Weights of a small self-supervised image encoder: trained on Sentinel-2 satellite tiles (TerraMesh).
Rows from block 5, named by matrix and row number. Rows with one number belong to one neuron. Each number is 500 + 50 x the weight over its row's rms, rounded and kept within 0 to 999. All counts start at 0. Numbers have three digits each. After the name is the row's rms in percent of the matrix's.
# gate: MLP gate (model.blocks.5.mlp.gate.weight, 512x192), inputs 0-191
# fc1: MLP up (model.blocks.5.mlp.fc1.weight, 512x192), inputs 0-191
# fc2: MLP down (model.blocks.5.mlp.fc2.weight, 192x512, transposed), outputs 0-191
gate.27 106:528548544431593550500543603539456643550564428436500498436367500500500547438453500471503472579464472518537555540509589501520460500531474463467538487500478548500459471500522500555500511500517500450515476468491452526533439524500500500427500493500561500502543500413500564500581570416500579466451454438500447500500422500500500653520579453593460500469526500445500569539572573500500561429399454475457472525500454438506531519500491427500500500500500442443446583541541519523610527500397590566449369410534447583445500490500528500512585388499424463539500472394578500540456512443538461500
gate.28 088:500500500537535494500551545522445613590500455500465500557500572457532500455500500621594450610500500500500450500536548500445500466570543561431428530494471438463519500579500445403545500460454500500500445500553500434559492355500553566535554500511585420422500500501413437500542428527511441500500500572453500500619500551496500591500500500500500434500538469563544528428452461472500500443495500515441403500500543483500492500408409430500588574393526500483500445532399500373500642547453425508500500477574500500500534482500500486500533415452380500500479509486393500500423488497500480592
gate.29 094:542530450588500522500440466394476578420500476459418451448500460457500458608575517465484425566500442500467444532507500531585500405487518575500549552500453476565523500464542500500591500532524526500500500522488500471500494474395500524500500440500542452435602510437544442573464569605500466500500500500503437585500500500514500500430489500420500543555483448500564589531565500462500518551445420447558428500564579471428599500500383576527541432500500500549500500533460553500538547500435500394410540577620500538470513500484555562500453424500447500500619463500428604434442539603450454556
gate.30 106:550505445524565500478500442576438448537475443462476476500500457500553548551460473619625500573500500570545500500437384567374461378589579542500500500473500500500446466527500558518436528491500547449500500484539500482500500500577530550500547500481484436532472569500500439464556464560525492490489500523554527460555500500546554479561450433500568436504603500574500498500500541361551451501514456555573425547412456448540500480557566500476486500500548437500604439514500393563369443493451403500479404572410545557536419500500440500500562500544500461500389534526543500500500411545427500500
gate.31 097:546500444500529464511500500450500500459549542533500500592500530553388462500500554546500583501500500528425452559543424537500578471496513597534530310500440489444500500520500487500450548500519357522506500500500523500490500603420502526526464476541494568531449476500544468566494531500532591534431589469390500500527614500500500436500500631500589500517500528544459500512518500463530618500418517467500390500520550584550467475500496599500570442500458451533500450477527608517444500516500413500463641565467500471416548551433500500553500569504533413450500500500407549467500500517492500374
gate.32 100:534542500501481454500462516500500539500542479624454487500471500455552395600531571457512500460500527417500439532520448398500523500540434455482449500435406546434500500559500500500500603454512571500465500500532539500524500439462500542557500434493532568605500456557465542500532581479452446425500601396601500487482518543484511539507500500414361513500500500460448500462500498500418500515500412391420459561487500472432462566548522478543485500591534500569621447518498432516500505554402406500500500500500500414610500487500398522500555565500500500445500606554337500500500524505450589500
gate.33 100:481449500455435452440551500470500610469500450500454537515600430520547593448447478500611492459432501435500500500467388500538481526565451537574476418642460459500459444500374500467500565523423500433511488500534585500500509532561436546461482443463500533483477461428500500516478534560555458427502523476500587500600436536555465500463468430463426543577386499500470477500504466501433500500454454484542551500500523586463500545544500431500557351520500500550400500500524435526547478447543393500500429597586500500464385500465500429500500566500485476572532472425433577467488457469500437498
gate.34 103:435426498500425500500500500500412593500528500500500594430500500525449576497509394539579538602519420459500461455650441502396500605500500492374483553500451500437500459500500523529500500532500524484475460605552500500488558500539462482558500464500526542530483512500479426500500500590602493516464500523500500500449510477481500500424500517500442500485710540500599467405500464465456500500467440500500500500500489551475525519500516623476608468384553547450527500467482419395583500500522424468437500500523422500574473500569452543443556471540441481459500465440460408472488493500432595524
gate.35 103:396540467509500500500467548519500406500531457500570420480464469457464426500476500465500500496597500530497522453500573540500550587443408469449485533539454451500500438500388509561500523614553555531500500475466500500449500468537500410475477437398443500562314536500500500605444548405529470371500470590500524541512500528500548420500500459520543500541461478412546573401500500444522439536512500554500479502500417500402502540555563500553497455426482500550460500421477413500500500558406471473523403500634482500541504437500533545552389430500500432431500432500500530491429472500500514575
gate.36 098:519500500500500500402438408413412602419500548500500461500505432500500614610586500452500500500497554515531549562526500444500449573500597500500500408461567527511515530500500465500500476500503619441500450461501500500429544453500583484500533529500474603500527428390485563500475500454500480500480466500439500500500565574521500449436474500417500462489500526583500500534546500372500464500504500500568500428571441577500448377500442500466500500429465547498511462521453477500477457500612596458582529401586500442556500423559467452529500597520414525449500500500473566463432398394550591465
gate.37 096:457518540517500500561500500503500500444555500576601500445500542500573547470491451544500557597557500623571500500500500462482535609433554500559435541570500463500518417490472500540500422529396358552500457424560514469513500504500500456472531402621557584550471500594546500415542415455500500392500402500555500561500448444576495442500500500500500500500576446500523532598524500537542542576463500443516489398500489500597540560525502483500467459500500432497433500456486590500531500485500587598500564524628500500488402500483449530533445551500500535500497500584514470543500400456500583588
gate.38 087:453500520500525500595463502500530625485508500399500500500531500471531584489552500500463457500500545500553500528466450566471500523423496500500500546475500500432483500564601560500512438587440500479531450526546480500500432500500390549544567569435500412486426500512485508500567613577477570447466425519447468533391532559415445527500451500478428465597582546469489441491445460626556500492500500500450500500522596430424561520530500500453606507500451530500545527636466443421500500436500485602500569500579392394500482490544572448500564500532457500500609541492480435619525500500450531481
gate.39 095:467527520500426456500576447544551507486547500500500449529523500500500554521456366456500500545500534467569474568410500500500578500497500417439470567495500466574497461607500500500419500569500562500543591500500476464528434524451490516500474500564500437469543473471673500478555464530579426500615551500531500535378506460508478500430500500560489482500472500420467500587571472489481483537397444548465576486500435476529513500512573500469592500455554500552442500533455500518437500500608589580537500434500568440521529500552500447620445500427467616561408500500500598547500650437500500500
gate.40 111:560533532558570500540529525584542558474500500500470391500500403542444478500500432500527500532500516553500446500500589487428500504565471523585500536528500500510568414516500434537415553554500546605412415574555445550500457519520491546428500500500499500500591500500500417500500486602500414500462500555500500403428576474582557456560495428500520500500456500562551369500500549547538597365545507579552500500520454472601500422500460500500500500517408441500561421569500495498452509500529595495477444462474500461543424429571448449516481500528500603552453488459612443453489588389474500481
gate.41 107:500460555500437500468586398467552471569500472500594439409530500432452568500464500542452419500500514500538480586474449452535581365423519520525500547606500500598500500500514455500547500488500620535457535550500527500555531507613452443500466500517500500409463500573500583456449512456500500411500500557388492484526609500401531448500531534428500547544600434445459529477538478540533613569556500527545546514376496461552564513578424500457459513444525478500569460570489476516556473525511500560557530450416500494500532530500399506433500484500578494447463500500452624477428546523450535500
gate.42 098:531465500500500500483500500523500531500390562538505462462500500459491500500500544361552500421563391500466547500473500500552500500500415484500500442620643493489522491385470444530579609500546467452571500456500500592569560497518524434429533465447500500476571578608463482490500485404477500549500389422500500535500500501409491424500523588442500479544492500477528500437454607500430432500489500500419500570500500500423500571500445500511407500538500450413489500500414520431586464500426516500500500423579621543572544511545500542384570500500454500500542509536462545487412500500572462427
gate.43 089:457464515521500500461491594411474565500584500500556517531458477500451402500443551500500440500442446500521518552544574565495330423500500475470492500424500418456445437552540500487485500602500546463604500568500500500563500500500500469633500475584418541500559594532500438479431469527341418543500576552570535414549445533462453417522543500500474431556500479474500515579477500439464493500422500446547500500580561500400500614500578500469448539500456500500500530535523500578432500535500500489549500500500500530413422546451522554603465481500411500500516473618446500456563500500500557523
gate.44 144:489490500410481525500581500500552414429457485531453500500618474484561500500524500557476452522500500500545517727589489395526455500500500431482446500531447458398475545408442500500500500500500500448525449514466519448474524500500525477532606454500509447456551500582452539514500500500500500523495536517500413456583500479451510492540444500500534581394500448549545435550500560594472515603500555500438485500441500565590500503483565500500451489535554408462433584563500552424538556500632500521481449437525465454477535569500360494468500500404556422458500517500431511442453591561500563500
gate.45 100:413516522446557510440500500500486495476500526500493500415500406474566492462535431500581500515505509500572530578543501469500419425435567500569517472500500500462559473553500477531395500495549586584547565555452500581437520523490500574500485570518463470549500583429500500583500485365500411500426473434500500500477421503500577500409500554439474500500500500477500464557500457500522558528546500500539500500475500492448539476500443576500546476561498500500525540552415542500513435500435585610439419622498500500348412500583531556527500500557500470398335513488500500500437550476642500416
gate.46 107:500487497500500500585501500609500457552487565443525500469500502500433437530472471401451559412508475595542500645472485595446528494500464588500581500507500422500452500500578500450479451546470500500456500482542500410500463451537412500472500465500546484575500541500542423515566600426536500425519546500528540447455498547371477507480500479547432500502561446478585568472552500500475438573500539394426527573575500515632500500467500568470526500500571500520500417506478571500500500467500500368500500520484500407526462521580439358529500453584578516462500443603543554591463513548500573517
gate.47 085:457474540500500497436500433397500500589529500487500500556401500449500580500422500556592500598419529457524508500547501599542500463500612500500500483500467397500500500402500491501500500500500574451500504500500500426450462540500593500500545500500589495545432498500500500549500564500500545477428500465455500500489597550500489526464500543500446500524508577599500571405523434515423552454500580438544500449500440531468499500418500500500500535461500413466515500487500574536486452500582445422558462500647500583437445500420500609554551611360500515500500449552500399575500532554613618486
gate.48 093:477534500408469577403500465461536500500435553500500537500457500500426500434551569506423517457500550500458537580457500500500500400500491474471550564487453529514506454442500500572480500500577500524607478439548500500500500344465500500601481500564506500569562500435566500500500500500500396500500500477574451451529500500500543500550500500453562575549500494500495619526453531446498562526431475500550513517500500552500332500624500590429466454624500395427552466408434444582447442500584460472439500558618520500462553415576483500500500482500430498464500500550510500487516500598597500419
gate.49 098:492550535380446410562458572588489500500557500390532515542390455500500435510549533500546435500609500402529542582500500415539500558529500522500519514500398413500406477477472531500408599489453461460532423530500576431500581424515464500500471415524460500432530415500424531500534424469500531439564500500557560473466530500543584468498521543500433500534433470449444477572550500544445500546378500474475500500500434473500500467500435467407522606500467500569562411491500534470448442396556564430515507506500439491547559448500540500460500482593417503500500537431470482560427500548436492561
gate.50 104:563613500584537512409500500546466440437461540569576500557500427471411554487424518539565500580556503534529458477500500500484533445436556563500471562523407500499500457500500490455409472500500592449473499500500500576561500571500548505491439474500500425554497513500500443500438500500485446452492426500437500527526561479557444444432535429484515573562581574565501500500449507443500405529546489458585462443500416524500487479500535500500500443531450599397441529510536500564484500515555541601590398609461509578500452402586397570406509535482522500549500412469423538466488612539449436500
fc1.27 098:496517433569500467542490500446500500500433573500513500554634482484500500445564533500500509505500500500430500530500500459362454428467544500460514537598500500598559500572500437466500459500485619550473500500500557537571551398464476600626443472427538554500564536500572541577430566560500525515548443447468437458555500500543500405457537453500501489618513526500500398510450413529500472500552453536500500452349567500500500463500423495538424550435500560410545500462474480549488458529590456495579500539500537500556500587500500492500474552500621442500406442553537550397440512533489500483
fc1.28 093:436410417554529500553440411567383432472554500507500463550524534555500499418500500673554461598504500538500522410523629522500489500545500490412430550599444531454453500598477418559500500457500577502500439500412500574510500440500392500500563438534500390564546500536492500473427551500486473500453500520458500500501500400500500500418500485500444500500500433510422558500500460426574500533462466580542500449500569487473500541479420441437600598407424500530479500444472445428436505475499538500530475490500429367500500500523555521420450500437500500500500500500464433500529548500491542457
fc1.29 103:500500500455577500547561557566408411556479587479598541495578537531450500500560547577534580500500516500458476457495553396492568571500464544500547500500500494500464501606446528557500542532571558559486497523520549500500505585577431500500542476500415500543556607500553559472500474484508559509528445500474555500398523483500436500500500485625500561453468500364500475500495519466447481461462446500500566398575439500569480545457573450400525500454500500500525442459500539530614463500500550626547545504500581500516578413437398443551500555531597500408567500571563500438529500555517440540
fc1.30 100:473500584500544500435500538500448625500485501466475418446434442500500565500500436500553576500544500500482572444433470534450548500550616500500469540446491530547426620500584557465416532500472500464535454495500416559535471500500500500500630521563395444500366467493457564542514518500429500473462510484483620403551500544500553521520483500500448500500500620500382508553483500447500500533500420564500441500460512425550555474529583413466500534500500500500621409545500430500500500555394500500533408546369541544558500500500459515412500583543579517507496500462496555500558468537500500430
fc1.31 094:500500431528535500530455462632500573500439399470500500447500509438487475553500500455500656500482463534500500466569423500500500499636476500568536526519500566440479500500486500597500416505429463500467528565564440544500438531500613409501489512478500500526464576425524476582626391500500500542500444492531428547573457375467405500500414454422484516500504502486589467532500583550500481500500500580415515500548558487464414536563500477500469500532410576575500466627589500500564561546500636462500500500565559537482465500562500500500453466550500546500500500500500448528441500434500558533
fc1.32 101:551500500457637500500523494587500500548517522584464548547480558500500455500521574459500500417455549500445500500500488422559500500459589440542500563429500497412518471488500520545498465500500500500500500410559500489500500481500437500471500415567550403499500532500500505500553419463500476423434500495545522549458500438500498500500500544459374485397530384500562543550500441547500500455569487507548503468427500441449545428436547463432458552500500396427409469500561500500434619553500555567559509589515397500538500500398494500500545457557403597516500531560421420595500388509385463593
fc1.33 099:466500570608469500479411460431456485500437500450468465572548500500500500500520500445500512533500500542443564420500500603467443432542479610500465565529426500382535551458555591500485588567516651606468500500429500500519530438444559500561538513500576558574500500466454532500409425500531471435536440550500500555448500500500447352500451433500559471473500677541500500525595500500585466533520500446466532578573477511500500458500500526472438454500558483500544500522450500448616538500488500476521428568500515533527408435603533500500530500500500500390451500462473567533452460500500562500
fc1.34 092:500500461500500574500544544471536631523446467546486500500418500500535499512500541548543527464439500500442519566500502462598500389561605456399435399500500565486504529448470547500438535500450507525505524450533605500460500457471353477500500436467547500446500500543505457500500549600500500455500500455560500385577500500508500541539530566451449500500537479521478500500367500532500500444462500541543523534520500546445500474470454399471500500428517481494436539447500517604553430428433500630364557525625436509526500523500561605470500429500446453500500437500500472368500551598451579513
fc1.35 103:547484616500455533516410500506537500524453442582500462528530500478602500432536500500587552500531404457524489524504431500454498500576500500500547500578444437500461549413500575576500608548540500477500500460651580500500517500494477498519500447464500474500500464554500500525500476500500500566461483527500431443518500505474452574579536544472500544514515500574487563551556479547530470453587582625500600581596522441547470506500593500458511558608500500553418517500561500416507392500478556548506494445500565424518520568538459339472415521500471500477500427407600449500500500500419484400
fc1.36 115:552500512500455584454572500573597431543500500605479436500426500500443552542412434515578500445452562454500523390594496500579500445447362489560413434500500470438500540547500466500500550502500384446484500524465455478434455578523449483500400536448492405538533469523500433500435442500500500477477593531547500465500500529489478550500566462466500472474529500598463587500500447645492562418455451500445500535446500452497485500404573573532500468500500474555497576571500482500593515428391500521421525535485500500550500531414500496510458438615567510500500420458444500500470534537549448570
fc1.37 093:433548452456500463416558515535475574500459500500500500548500495470500443564480500552500429505613460532500558543480500474500463595519467568400578415561518573500500531500500523554500538474500392450456467447579561500555525392565427485526500414452463544500499511500312429500500420471436500500479500431527441553391541425500546626514423475419421462587500412573542475478524603467453490584572549500500560500541570518500459540466612531567453500383513406572449500500500545446500427528500529541434456500478477522500455500500426448512500500500500501500476522500447500500487421500500500500
fc1.38 082:542432506500425500500429504474581565508522522500423428469456455500500646500545436535529500418481444419500478500500528483498500453500500534557500570494500481424507500500432558579479596562500500434500500534500488500431459500420576470500568472559473640500522566529500500445500413465500392517500500545485500517563667464500500522624500450446500440556500423412551520516500433500539429438395500500500539504432447398500500500500466560507589461500430562451478573445600500500417504500590500470430439500500436500476402579500593519500512457526444421459500500500473500500548598500577527500
fc1.39 098:453541500500500546449436580500523552500448437500562583583428586473500402569480585448587559513539497471480445423522588565500500500422392548508530500500500520501539425500533460500500500477450523500559558500500409500500561329511439577388520453474589562476500500580437500480527522501465555524500550443511436395506500540393500556521480500463520500468394474565500473469496445500562500500456460477515455453559553500525436500491424528440495533500507500416500500500460513506558522602414467414385500500510500572474560500531405527500500540565549402500564500500600454479484438500418408500
fc1.40 094:518439450450500474584436500500385539437500500500634500434463560466562500566568559416500515500470485444500549536500500500575503500452442567361554500461379395473388500500499562500500500569500574500472500507439500504394475459425500500547513500500500500500438500576498500462577552500603519592516440500547420500500500447486500500500500592500500418541504574423536629483585474433500437483520500426545543500500593457554430500534544500617408500500550540500526500561467540513500484500534473579541530500531500500491593525542542500500466431563500345546500500443500584450456436500500500500
fc1.41 116:496471500485460606529597466459500465565544500516480507535441482456447474483458548477500536484401500528529540500561429500447434531500500469500500500486459500596439481489502442500559500493454594500521539617579500536580500439580439500445477524444490500433500396552516558595500514534472475536546485499439472555527495513489643475461577431500485596495478358552489426500495500598540549572500457518460475500421554531500538482449517516500439500600474594467584444461399473526543500500500508566490483468420474500511462586575409444424500574470636363500422530530463564500465451537500463500
fc1.42 102:563492448500500572557417500449551500500511500500500500500477440450522500471615468535513500544500544487518548397487460470506542500500409500463500581582537603486500508459500451549500576500573497500500500500455419472532500500500421425500500500500585500500500578560458493582457445500435408640428516533562612470500548553436487449393439500452485479467500476500531564553587500482500486577500417500537549393603500508500488468453500500440430552500502510527472409384500581449573373573500500517500500423500500535430500500520427500560464432516428469430533418625530500500383494424472496538
fc1.43 093:500440529500554538404541579485545397500500434500500578500500500517500354500500490500534500472451513423549508446551500494518467546500489500527528411500500537500536487526500393437584534547487475449430500504500526500500445515538500617377382408595474534553475567426459500500500500606500442561578374500500477533454549367446591455400471508420509500500564500521520547541426505421500536499472543500433500500385490435425500538500553518486500583500500487554470507434506570442564485445552451500479443469505500477500500594543473500500580438444500581584500557566512398500445530500562500500
fc1.44 122:453393441449441468505655469454575471404429520544497522500572529547516500521556450540415435527500500500553475663500483383500471500550500445500422455500500500500475477402471500577535547500550500490563469536474500479463493608500500446498559472449500500505540500500467500500500531464432500539563554575500424500525500480482515500459427549500549602364554470546527414543574525556460500604564521422324516503503500588500485459451500459525500553500493446480500591488519559460565559542567523500500459406523533473513500526557393479468500562455500481415438531500447500479449574500518546448
fc1.45 095:534500528551549548541500468551500558515500500429500500547525500500548500500500500454500500609500614540500516500443500470590559531526500425555447587577500511377500569586470534500541482500500500467500500494458604500533481447514595585468462469569500427524550294471500500458620573500551500450472473500500550484500500500442500467500420500500515440500500614588500527500500500512590413406571500500608408500550488500463500553582527452500499437555500539561529500574513473447519549571535564452393440397473500500496471500500500450399500434500536500538462571408603535500450500500468500579
fc1.46 099:552500525544452526447451492594500394471576496484500401500403424473505520490558429524434400500608584500467440580463500567494500504455559596424500482433500500500500412407620565500455480500553462500399590507500500500547458500540470586452620469545500500500545488593410478547495560545500500509423500500500512447538552387500445426452463559441549500602500482576500570524500500500475500547500554559500508500500463460590555412500500500549512500500500500486500430488472499520554500546500554434407569539409506500500435480567532500485434576571584443500500423597577500500450502500457460493
fc1.47 087:522500529500519500500550492500500405505500559419500500500403476500500500556510500585418500456472556500461421439451547500460479443548566500500519500500556439500555500416516402547612531500399460576393575536500470476500453500558532500454423525551500501500540340526495500528577556439533465500487584549483500594453500500473500518568474545500417448523527542535500539385500539638491548559500605406591500500442481500482530500499500500431500605555333500590410456500449518500449404518568517618500500428500481478500500475466439477579500558530521457545500527539500504500526527517523460434
fc1.48 086:545500500500524500455540500442579520620500462500500500556500534445448396447438500580534502500500531526478539481500478500500555465500500500493515500500500476562475407529462425614492500500500503500500432500574559415397500500483556611555451500427561577536575500500481500559500491500500420550579458478537500557500460522442520578404467500416500652475536500567435581423500500442489550500442586497565500500426500500503535498538559546500503500536435557566518541459406549470462536578514500389420520500479500435446500500500500477414373457485520500500383416468586500500430577500500612380
fc1.49 090:500443442581500526425578500422552426419438500511456500500443588565420500500500532467525500500517546526519572500457500564448500479500457500500534483500555500547500414543406551524506500580540435594500500688520453451456500500500434571569570464500501641496563528547500540549465454435500441514580512500500528494618496476422500500500579500575522460499456454467500419569455455557580467439588577500516500434571500468500526461500500500558557411500603505459500500500477500416460421490442493500418458511524500586500543556500567423591424479500521474544529500472488500413428385557522500502
fc1.50 103:472500500483500500520500543527500430500456500500500454544631411578500456500462457500500500452500422439549500565510367636648432629425500461500479465591458500437500500500440492532500500475434613562500500500344425534452498643571456500500616410500500489500458522556500417500529456521568473488515522544500500506428551545500500500521403483521479500533500565556386482481520542525500547500500500500500500500457551363480526548596500547471460528468500537410495553500542500464500539533500500373469500614499471455500500463483500500500500561471506428500432466474500500440525574500463427500
fc2.27 103:558491500490521366454501497515500425500598534512409529500515473500440456607471416570483498469489536459490615489426450520491500539500590562557500464500443507391500552500500556521565548466497522461500500500432532566500365482465429430500500428500418422371580500563360445500500530500564500467585555500489535500500500486460457551530500500528533500500500584500432409431562515511453438527613473557500556570554481459500465500424500514487501580470509546500581421545473461410533565467454533500586496531542500500521542448466500427530500518500500424519392462555425500517524460592537500403
fc2.28 092:553510500582551454478586485500537500654466500484545596513535561429600609500554437589500484533500566500500482500520399582490484575500411502544484500553565500471566500500553500611526500500500562503500538500462463563548474500400520524367485500480468489510500493442415529543518500521500500454500518500500476587377474500396509500500476476439578524447500500500427462612453526500500529500471597572472530500455500500500465439556500541492500500500500485567474500500531485412527616470500416500454551548541601407540489538440418500503500500547557391548475430532591539426500474478639450500
fc2.29 098:575500506615531465570575500555426467500593455539500500500522489576500528446635500442605500441555393556500536500500557500452522477470500483477500537517506429539563500536500474544452468545500520500500419412449470580586520480500552508521500585610536476500532545472500421500560465543553396417500519563515500504553525599435509500464578386564430500500415422500458437490527500538541431481391500500439500471596472500468522461474413639545534580469499407519500500553520414471441551500434484425511500500500544566466500462500505500500500497485474421555450437415500500457459583500496399481
fc2.30 091:484513466540434500436500500500460500533449437420425500500453555450463412500500556500500500500551562513439569500500491508453500597604509457475534500500500500567566500500529524437486469496543563591600669455500500504566500500517560538500500435500532529500471535436415570476524497466556476631532500472500406418459500457449500474583460500617500499547500500477500533500518569521563442406559484500555476500551500489500505557420522559572581417494527441557447543500580485500500538483500530486441500501353588500553450481395399423434570542420500511505496500546443553373550445548426500541
fc2.31 102:632556500578539500516488500500596500471500373500599500500500500500500588534587554572395416497471472470512512396500500515528500514418605418559456500410500500477499500550470500486500547451483446487500500500500487446500500523500480484476467500442550475548549588496500498472500554500542427500452613492514571559543493546353500567494527488484520540525500426450422442500510500553500553500441436390500453500647576432465528393500465500443567505500478439500500436445500500653578588542500500552487500500458583449553535500517500500500501384500500454573500500434609500564500484465500484553
fc2.32 098:457449500472531471439500500429440500500576500489469500554410563490503554500474577503564524438528500435543516521566500500483491453467456550463563586585451497547413592572484500541524529525379500615500477500396485589500500498500436500419461476500500433462433521558576569443429424525500543532500476473411439466550487500500383417399399500556553500500557500450413464403482505530500415500440537493406503500474427518493543447500500525451560444497463460509628565477577419502477577573500522488517544521441569579468532500564500457500500500413512555520500583536514432575450428529500573500
fc2.33 095:527559500519500546468541448500500513447525597500529575562500364500500500588500473500500498528542500455489477534518422524500500512429500522435645500445554411601495500477500500500565566589500523546427500503488442559416495500455487500500536500575434616457323426592504500405562468500531440553575500500451500509473627587448500525527397506525500452554500581494500469500500512520521586500579500500508527500393514456500566500572583476500583500500497500500500500500450500546500545489522500500504433460419425460559500491500500480554457431500624562500471500585506552619427442500584516500
fc2.34 093:443536500436423462502457500540536500571533614439483600424473432500559500515500500404556419515459543460500500500547478629452441558553500493500500519586544428506548525536585500500413500500412500439494500500512346560511540500361474451357500500500392491485510500541510495500535525545500390565500541500519500432500500564487497500403500500500508551484500579500500537540447526500503459478494519502441471561500517500571500516500451527460500536546393476417537500388500541534420562459418585500500500537435608580551547500500500611500501520468525412493422500500500490509500431492468381428
fc2.35 104:525509525595439522500579521489580500538501471467576516462414529526433522500541474439478424447500500436450617582488585536454521469489500619559500516500602500548500408495500500571508419500500500515500500462540476664348552500465500473482500545625593462453431420557500500511500419481500583447445500521500500514374431517544515548542488475564500568555521500456460447543473500538500506519582532559500587414476495500540500466449440497427500565500472500500487500592395500534500500500516540453500500500447395573570473524478389562511530590432472491500500451500500465403460462542500495460
fc2.36 092:473518472442500500500518408496540482503499554512500589598429472577563500600500500574474475489500550453559500500445455504621555547500511610567427410500432533491619539534480533572517500547480461500514500442500500539431442553589495489500551500500480424500375500500410538534500584500500585538500483500508500483500482500611455483500427483418500515500403500500585542500500549493594500500383475509572380500500500563531447548496412500563478508428500500500501395478500502500500500504500429442500479585500500500500500394465500406527367512464500460500624446416548430554548500500579558458
fc2.37 085:507500469448500500517500443472654471550500500437500438500500535468500500500586551476521551500633457411500442500584500495517549559500453500547500513500445484634456454561409447500500500571500382559537565497466423391566589538540412500500467500500500558428500559562544500442500500473466526500549500447382500476573448511537554458430500569649500561500500487500500541408459500505500500500482552471404542500500604567591500584500519519450426438514575401500489500500546500500422500575461485500475580497529560500500500574500465572500500616525503530582500500583500500496500500500560500605
fc2.38 095:528486451521542610500568500435499474606596546500500543496424583500531500516378501500500449500500500500500563500622490575500521473479466620542500461500526436432502562570500500453412455500561424474500473399646481461430536478486500510493500500480500500590497551558500557579531500500514614459553509502440500547478420511540492412620547580559461442500480500466505472421462526562489506500500479530574546517474500544500468451496598512469592493582433576500538565495572454500404547500426418531500539509500500500472437585514613500500437500559500500500447533418527593486486519538420590500
fc2.39 098:500464492500488510366457483462498457398431362515500387500514500487545542515539453500456500468407500500515577548559453481500500451433544467500513561406557500523399467501500414561507433500529468500585480500500449563572541414548469500500500444603422566446500500500536457500513561526500500508500472539550500422555458471508500490544498537372500478500522568476500500412500500452481478525559496412614500500531402551503500455572535500464500623676500500454500480500578544500418500574523500581424542512504615544500476433529421500500500441389500544417509500516382488524500500500500509495
fc2.40 103:474507500403468487438500523529470585500432448453547500424520513500447500496500553500500500597500500500546500557614476473540421640450560479500397500546500526500519500446366451483434483500500500451566500507608544480507557500469500461543567533500548460500500517500444536500500419538500572465458500500500431470513500520496561544439500500382500554542500544500500500536500500613500571486412397594500500454500550500510500452570500564546500541541591580442568515600407537533477599453500489567435535500611500499553500500492506492519495500652500360500500500500578500541604411402500500449
fc2.41 099:459450564570379472502583500598607500402485500443500417467413567467468417500481503444535583500500424433572408483597500500459500472571501500533500465476536500446515472608459496484500500435420470477500500450567500446500550441498500493422444432500500423565550524500642500614447502471453515567500589448607500506580500500500447460489500573522500542454545500576487500533441470574500472547500531500552553500511482467541500500541585500454413489500535500437529600495394500439500569478500500549637453490500533488500484465540500560476571514531558536500500500500588485550498500468500500658
fc2.42 104:498444572437504500428500500494500477443521564576562601342500500500467582540500500437500488437451525439500500500539469609531500500500443500420654457624500521500509500546578426601571459443580435439500475554500498463399527500397457464482455500500500578463557542500543536510620487500500500464529500531471537500500500500479587500500537431575528528539524483454390536431607425459557500620500467500474485502500500455529500425432500500500585524500526571475555471536500563469475546576388546438499500529500442500500547500447448500500511530500500630500500536478500554558514593453456439461
fc2.43 093:555539543562523500613434577467461500500521500500574500547429500504427500500500483500562500500450591581402544347500554500571481491524488500527400592473500493500688500462524548496452500462560537509481518453463399551518440500502500559500503500491550500500509500429500478445500504530500500500522564554391500462488433500430522500405555502385464474452500431447500645576432500555500565500452484500493570500506611562554500597500586500500512513404500543500505479425500500400550457500500487500419551443529494605500446500549500516500461485500418464591471429543500500452550500571500459430
fc2.44 091:500500490569523429585500510461453410555500473500393500350500488567544533336544500493500501526490445463500500415542557532500455574521378502391500415455584379463463500423430500500500548511407574500434500500500570446542531500437472499500500437500500500500500499500505543515500516500500455500521485622500500465539466515463520500444544500528395500483549500500450500500471500500407500375500434574500500500390500500593446552551592550500500432605434470539500526500454500500553530452384630498500570604500431548500548501500564475498546420421500500496430500517533531503542500498471500500
fc2.45 091:593557500481538605517545448500541520500500531486482442537500554464500492501500503486582500618500445473500500547500500446500578503472549496469500503436500444582628500478526500500409441482500500534413539541571391565500559500515408440411487500517460571547371441500557500500500500406500417500500519574500532509536404561500500582491561500545477468500471536401567527438446500456500587540666515545466388500436500616495500500400500531441500500500457506500470538403500500597450605477472435590500562436494471423526522489522425566493545500502527480538561448551500441436524521468443500522
fc2.46 099:603500472609531500607500522451426500500541562438578438500458460425538454466500530458500457500500520501642431488456519525500500539536546500451570493500597500540500484500590500411539572512500500549475523557593544443529468500493500488447579426469556547500584458505457500530459462500472432557523424509500500500545520380577533487472500500500501493500434426500500493364500563492500425542481500516450613470500500539500379501506500500405500582604504500522357500500500451527475420500500577442500453494523500507454500531500455515555500425441507580640500643500523500564447408490525500546
fc2.47 089:500470500544465437385660409500552364538440500568536437500500536500431586500523458500550434520433516491558500582545575441584395500412477500500526562456500500500408500494500500450452473464500470413465577444526584500557500597426500463546500395500450608455500594552543461424435503460568495536500500500532499502500500525500500447562500500500500378475546538542500525554515496378500454565530500500500500500563500500543500476587469481556447602542500500574500537506500500440502500540500512500510500559540450451446481568464422467631489500577461500417487540500532433500551529500455404445
fc2.48 097:383500530385500500421425500425546500468448461500477500488500508388500500388500449500548500425563500500502500538617449500500500463569500411607500433474569443609529500500426500561539500540572565591489511500500500511543547500500474569556489547641530500478500464441500500500500500545500517500500500510500406500490553503500381500500500570484537500478445500500470500555549539446588488456530500594452445463500500500442500535491624500500392500427456500500487500491531573587500500449500460500500462562490724500576556500500398565440454533475478493422448461500500505555501425534486467572
fc2.49 091:500524552535529595500518497623500512500426500436500413510614500475571500478500552500500500546503486453500500481500420482500573514500590536500444392494532466500500452362497486430500569500418500464556619500512469533500569461510503500500467553467388487471602500500537463500571500642500573427604419500536369521525467478500518460499510441514478500561481474454580500500514401500500500500589500417544483630500577500415501459450545448564500527500552561500619500595500544474452500500379568523457610500517482564500514455525500451450533515474500500543598543500500455500526483563466548500
fc2.50 097:595565500378460501416500629500448500432500615500525548500500463500500594544417500385508500500485500500500500500511515557548439500430500549500626411500546500500533438557527476500534442500525385490453500500500451426519506500500478602500435422557467500500493513654540500556500553500457428463458519512598536459579529500549500547500500392500500500472466468444541516623500500540448500500500566432500449489500500500451553602456454548532432500500426500537359500598464506568500466557499500460558569428453500578480500545397538425500500500422482512500438436428500558493500500554551477488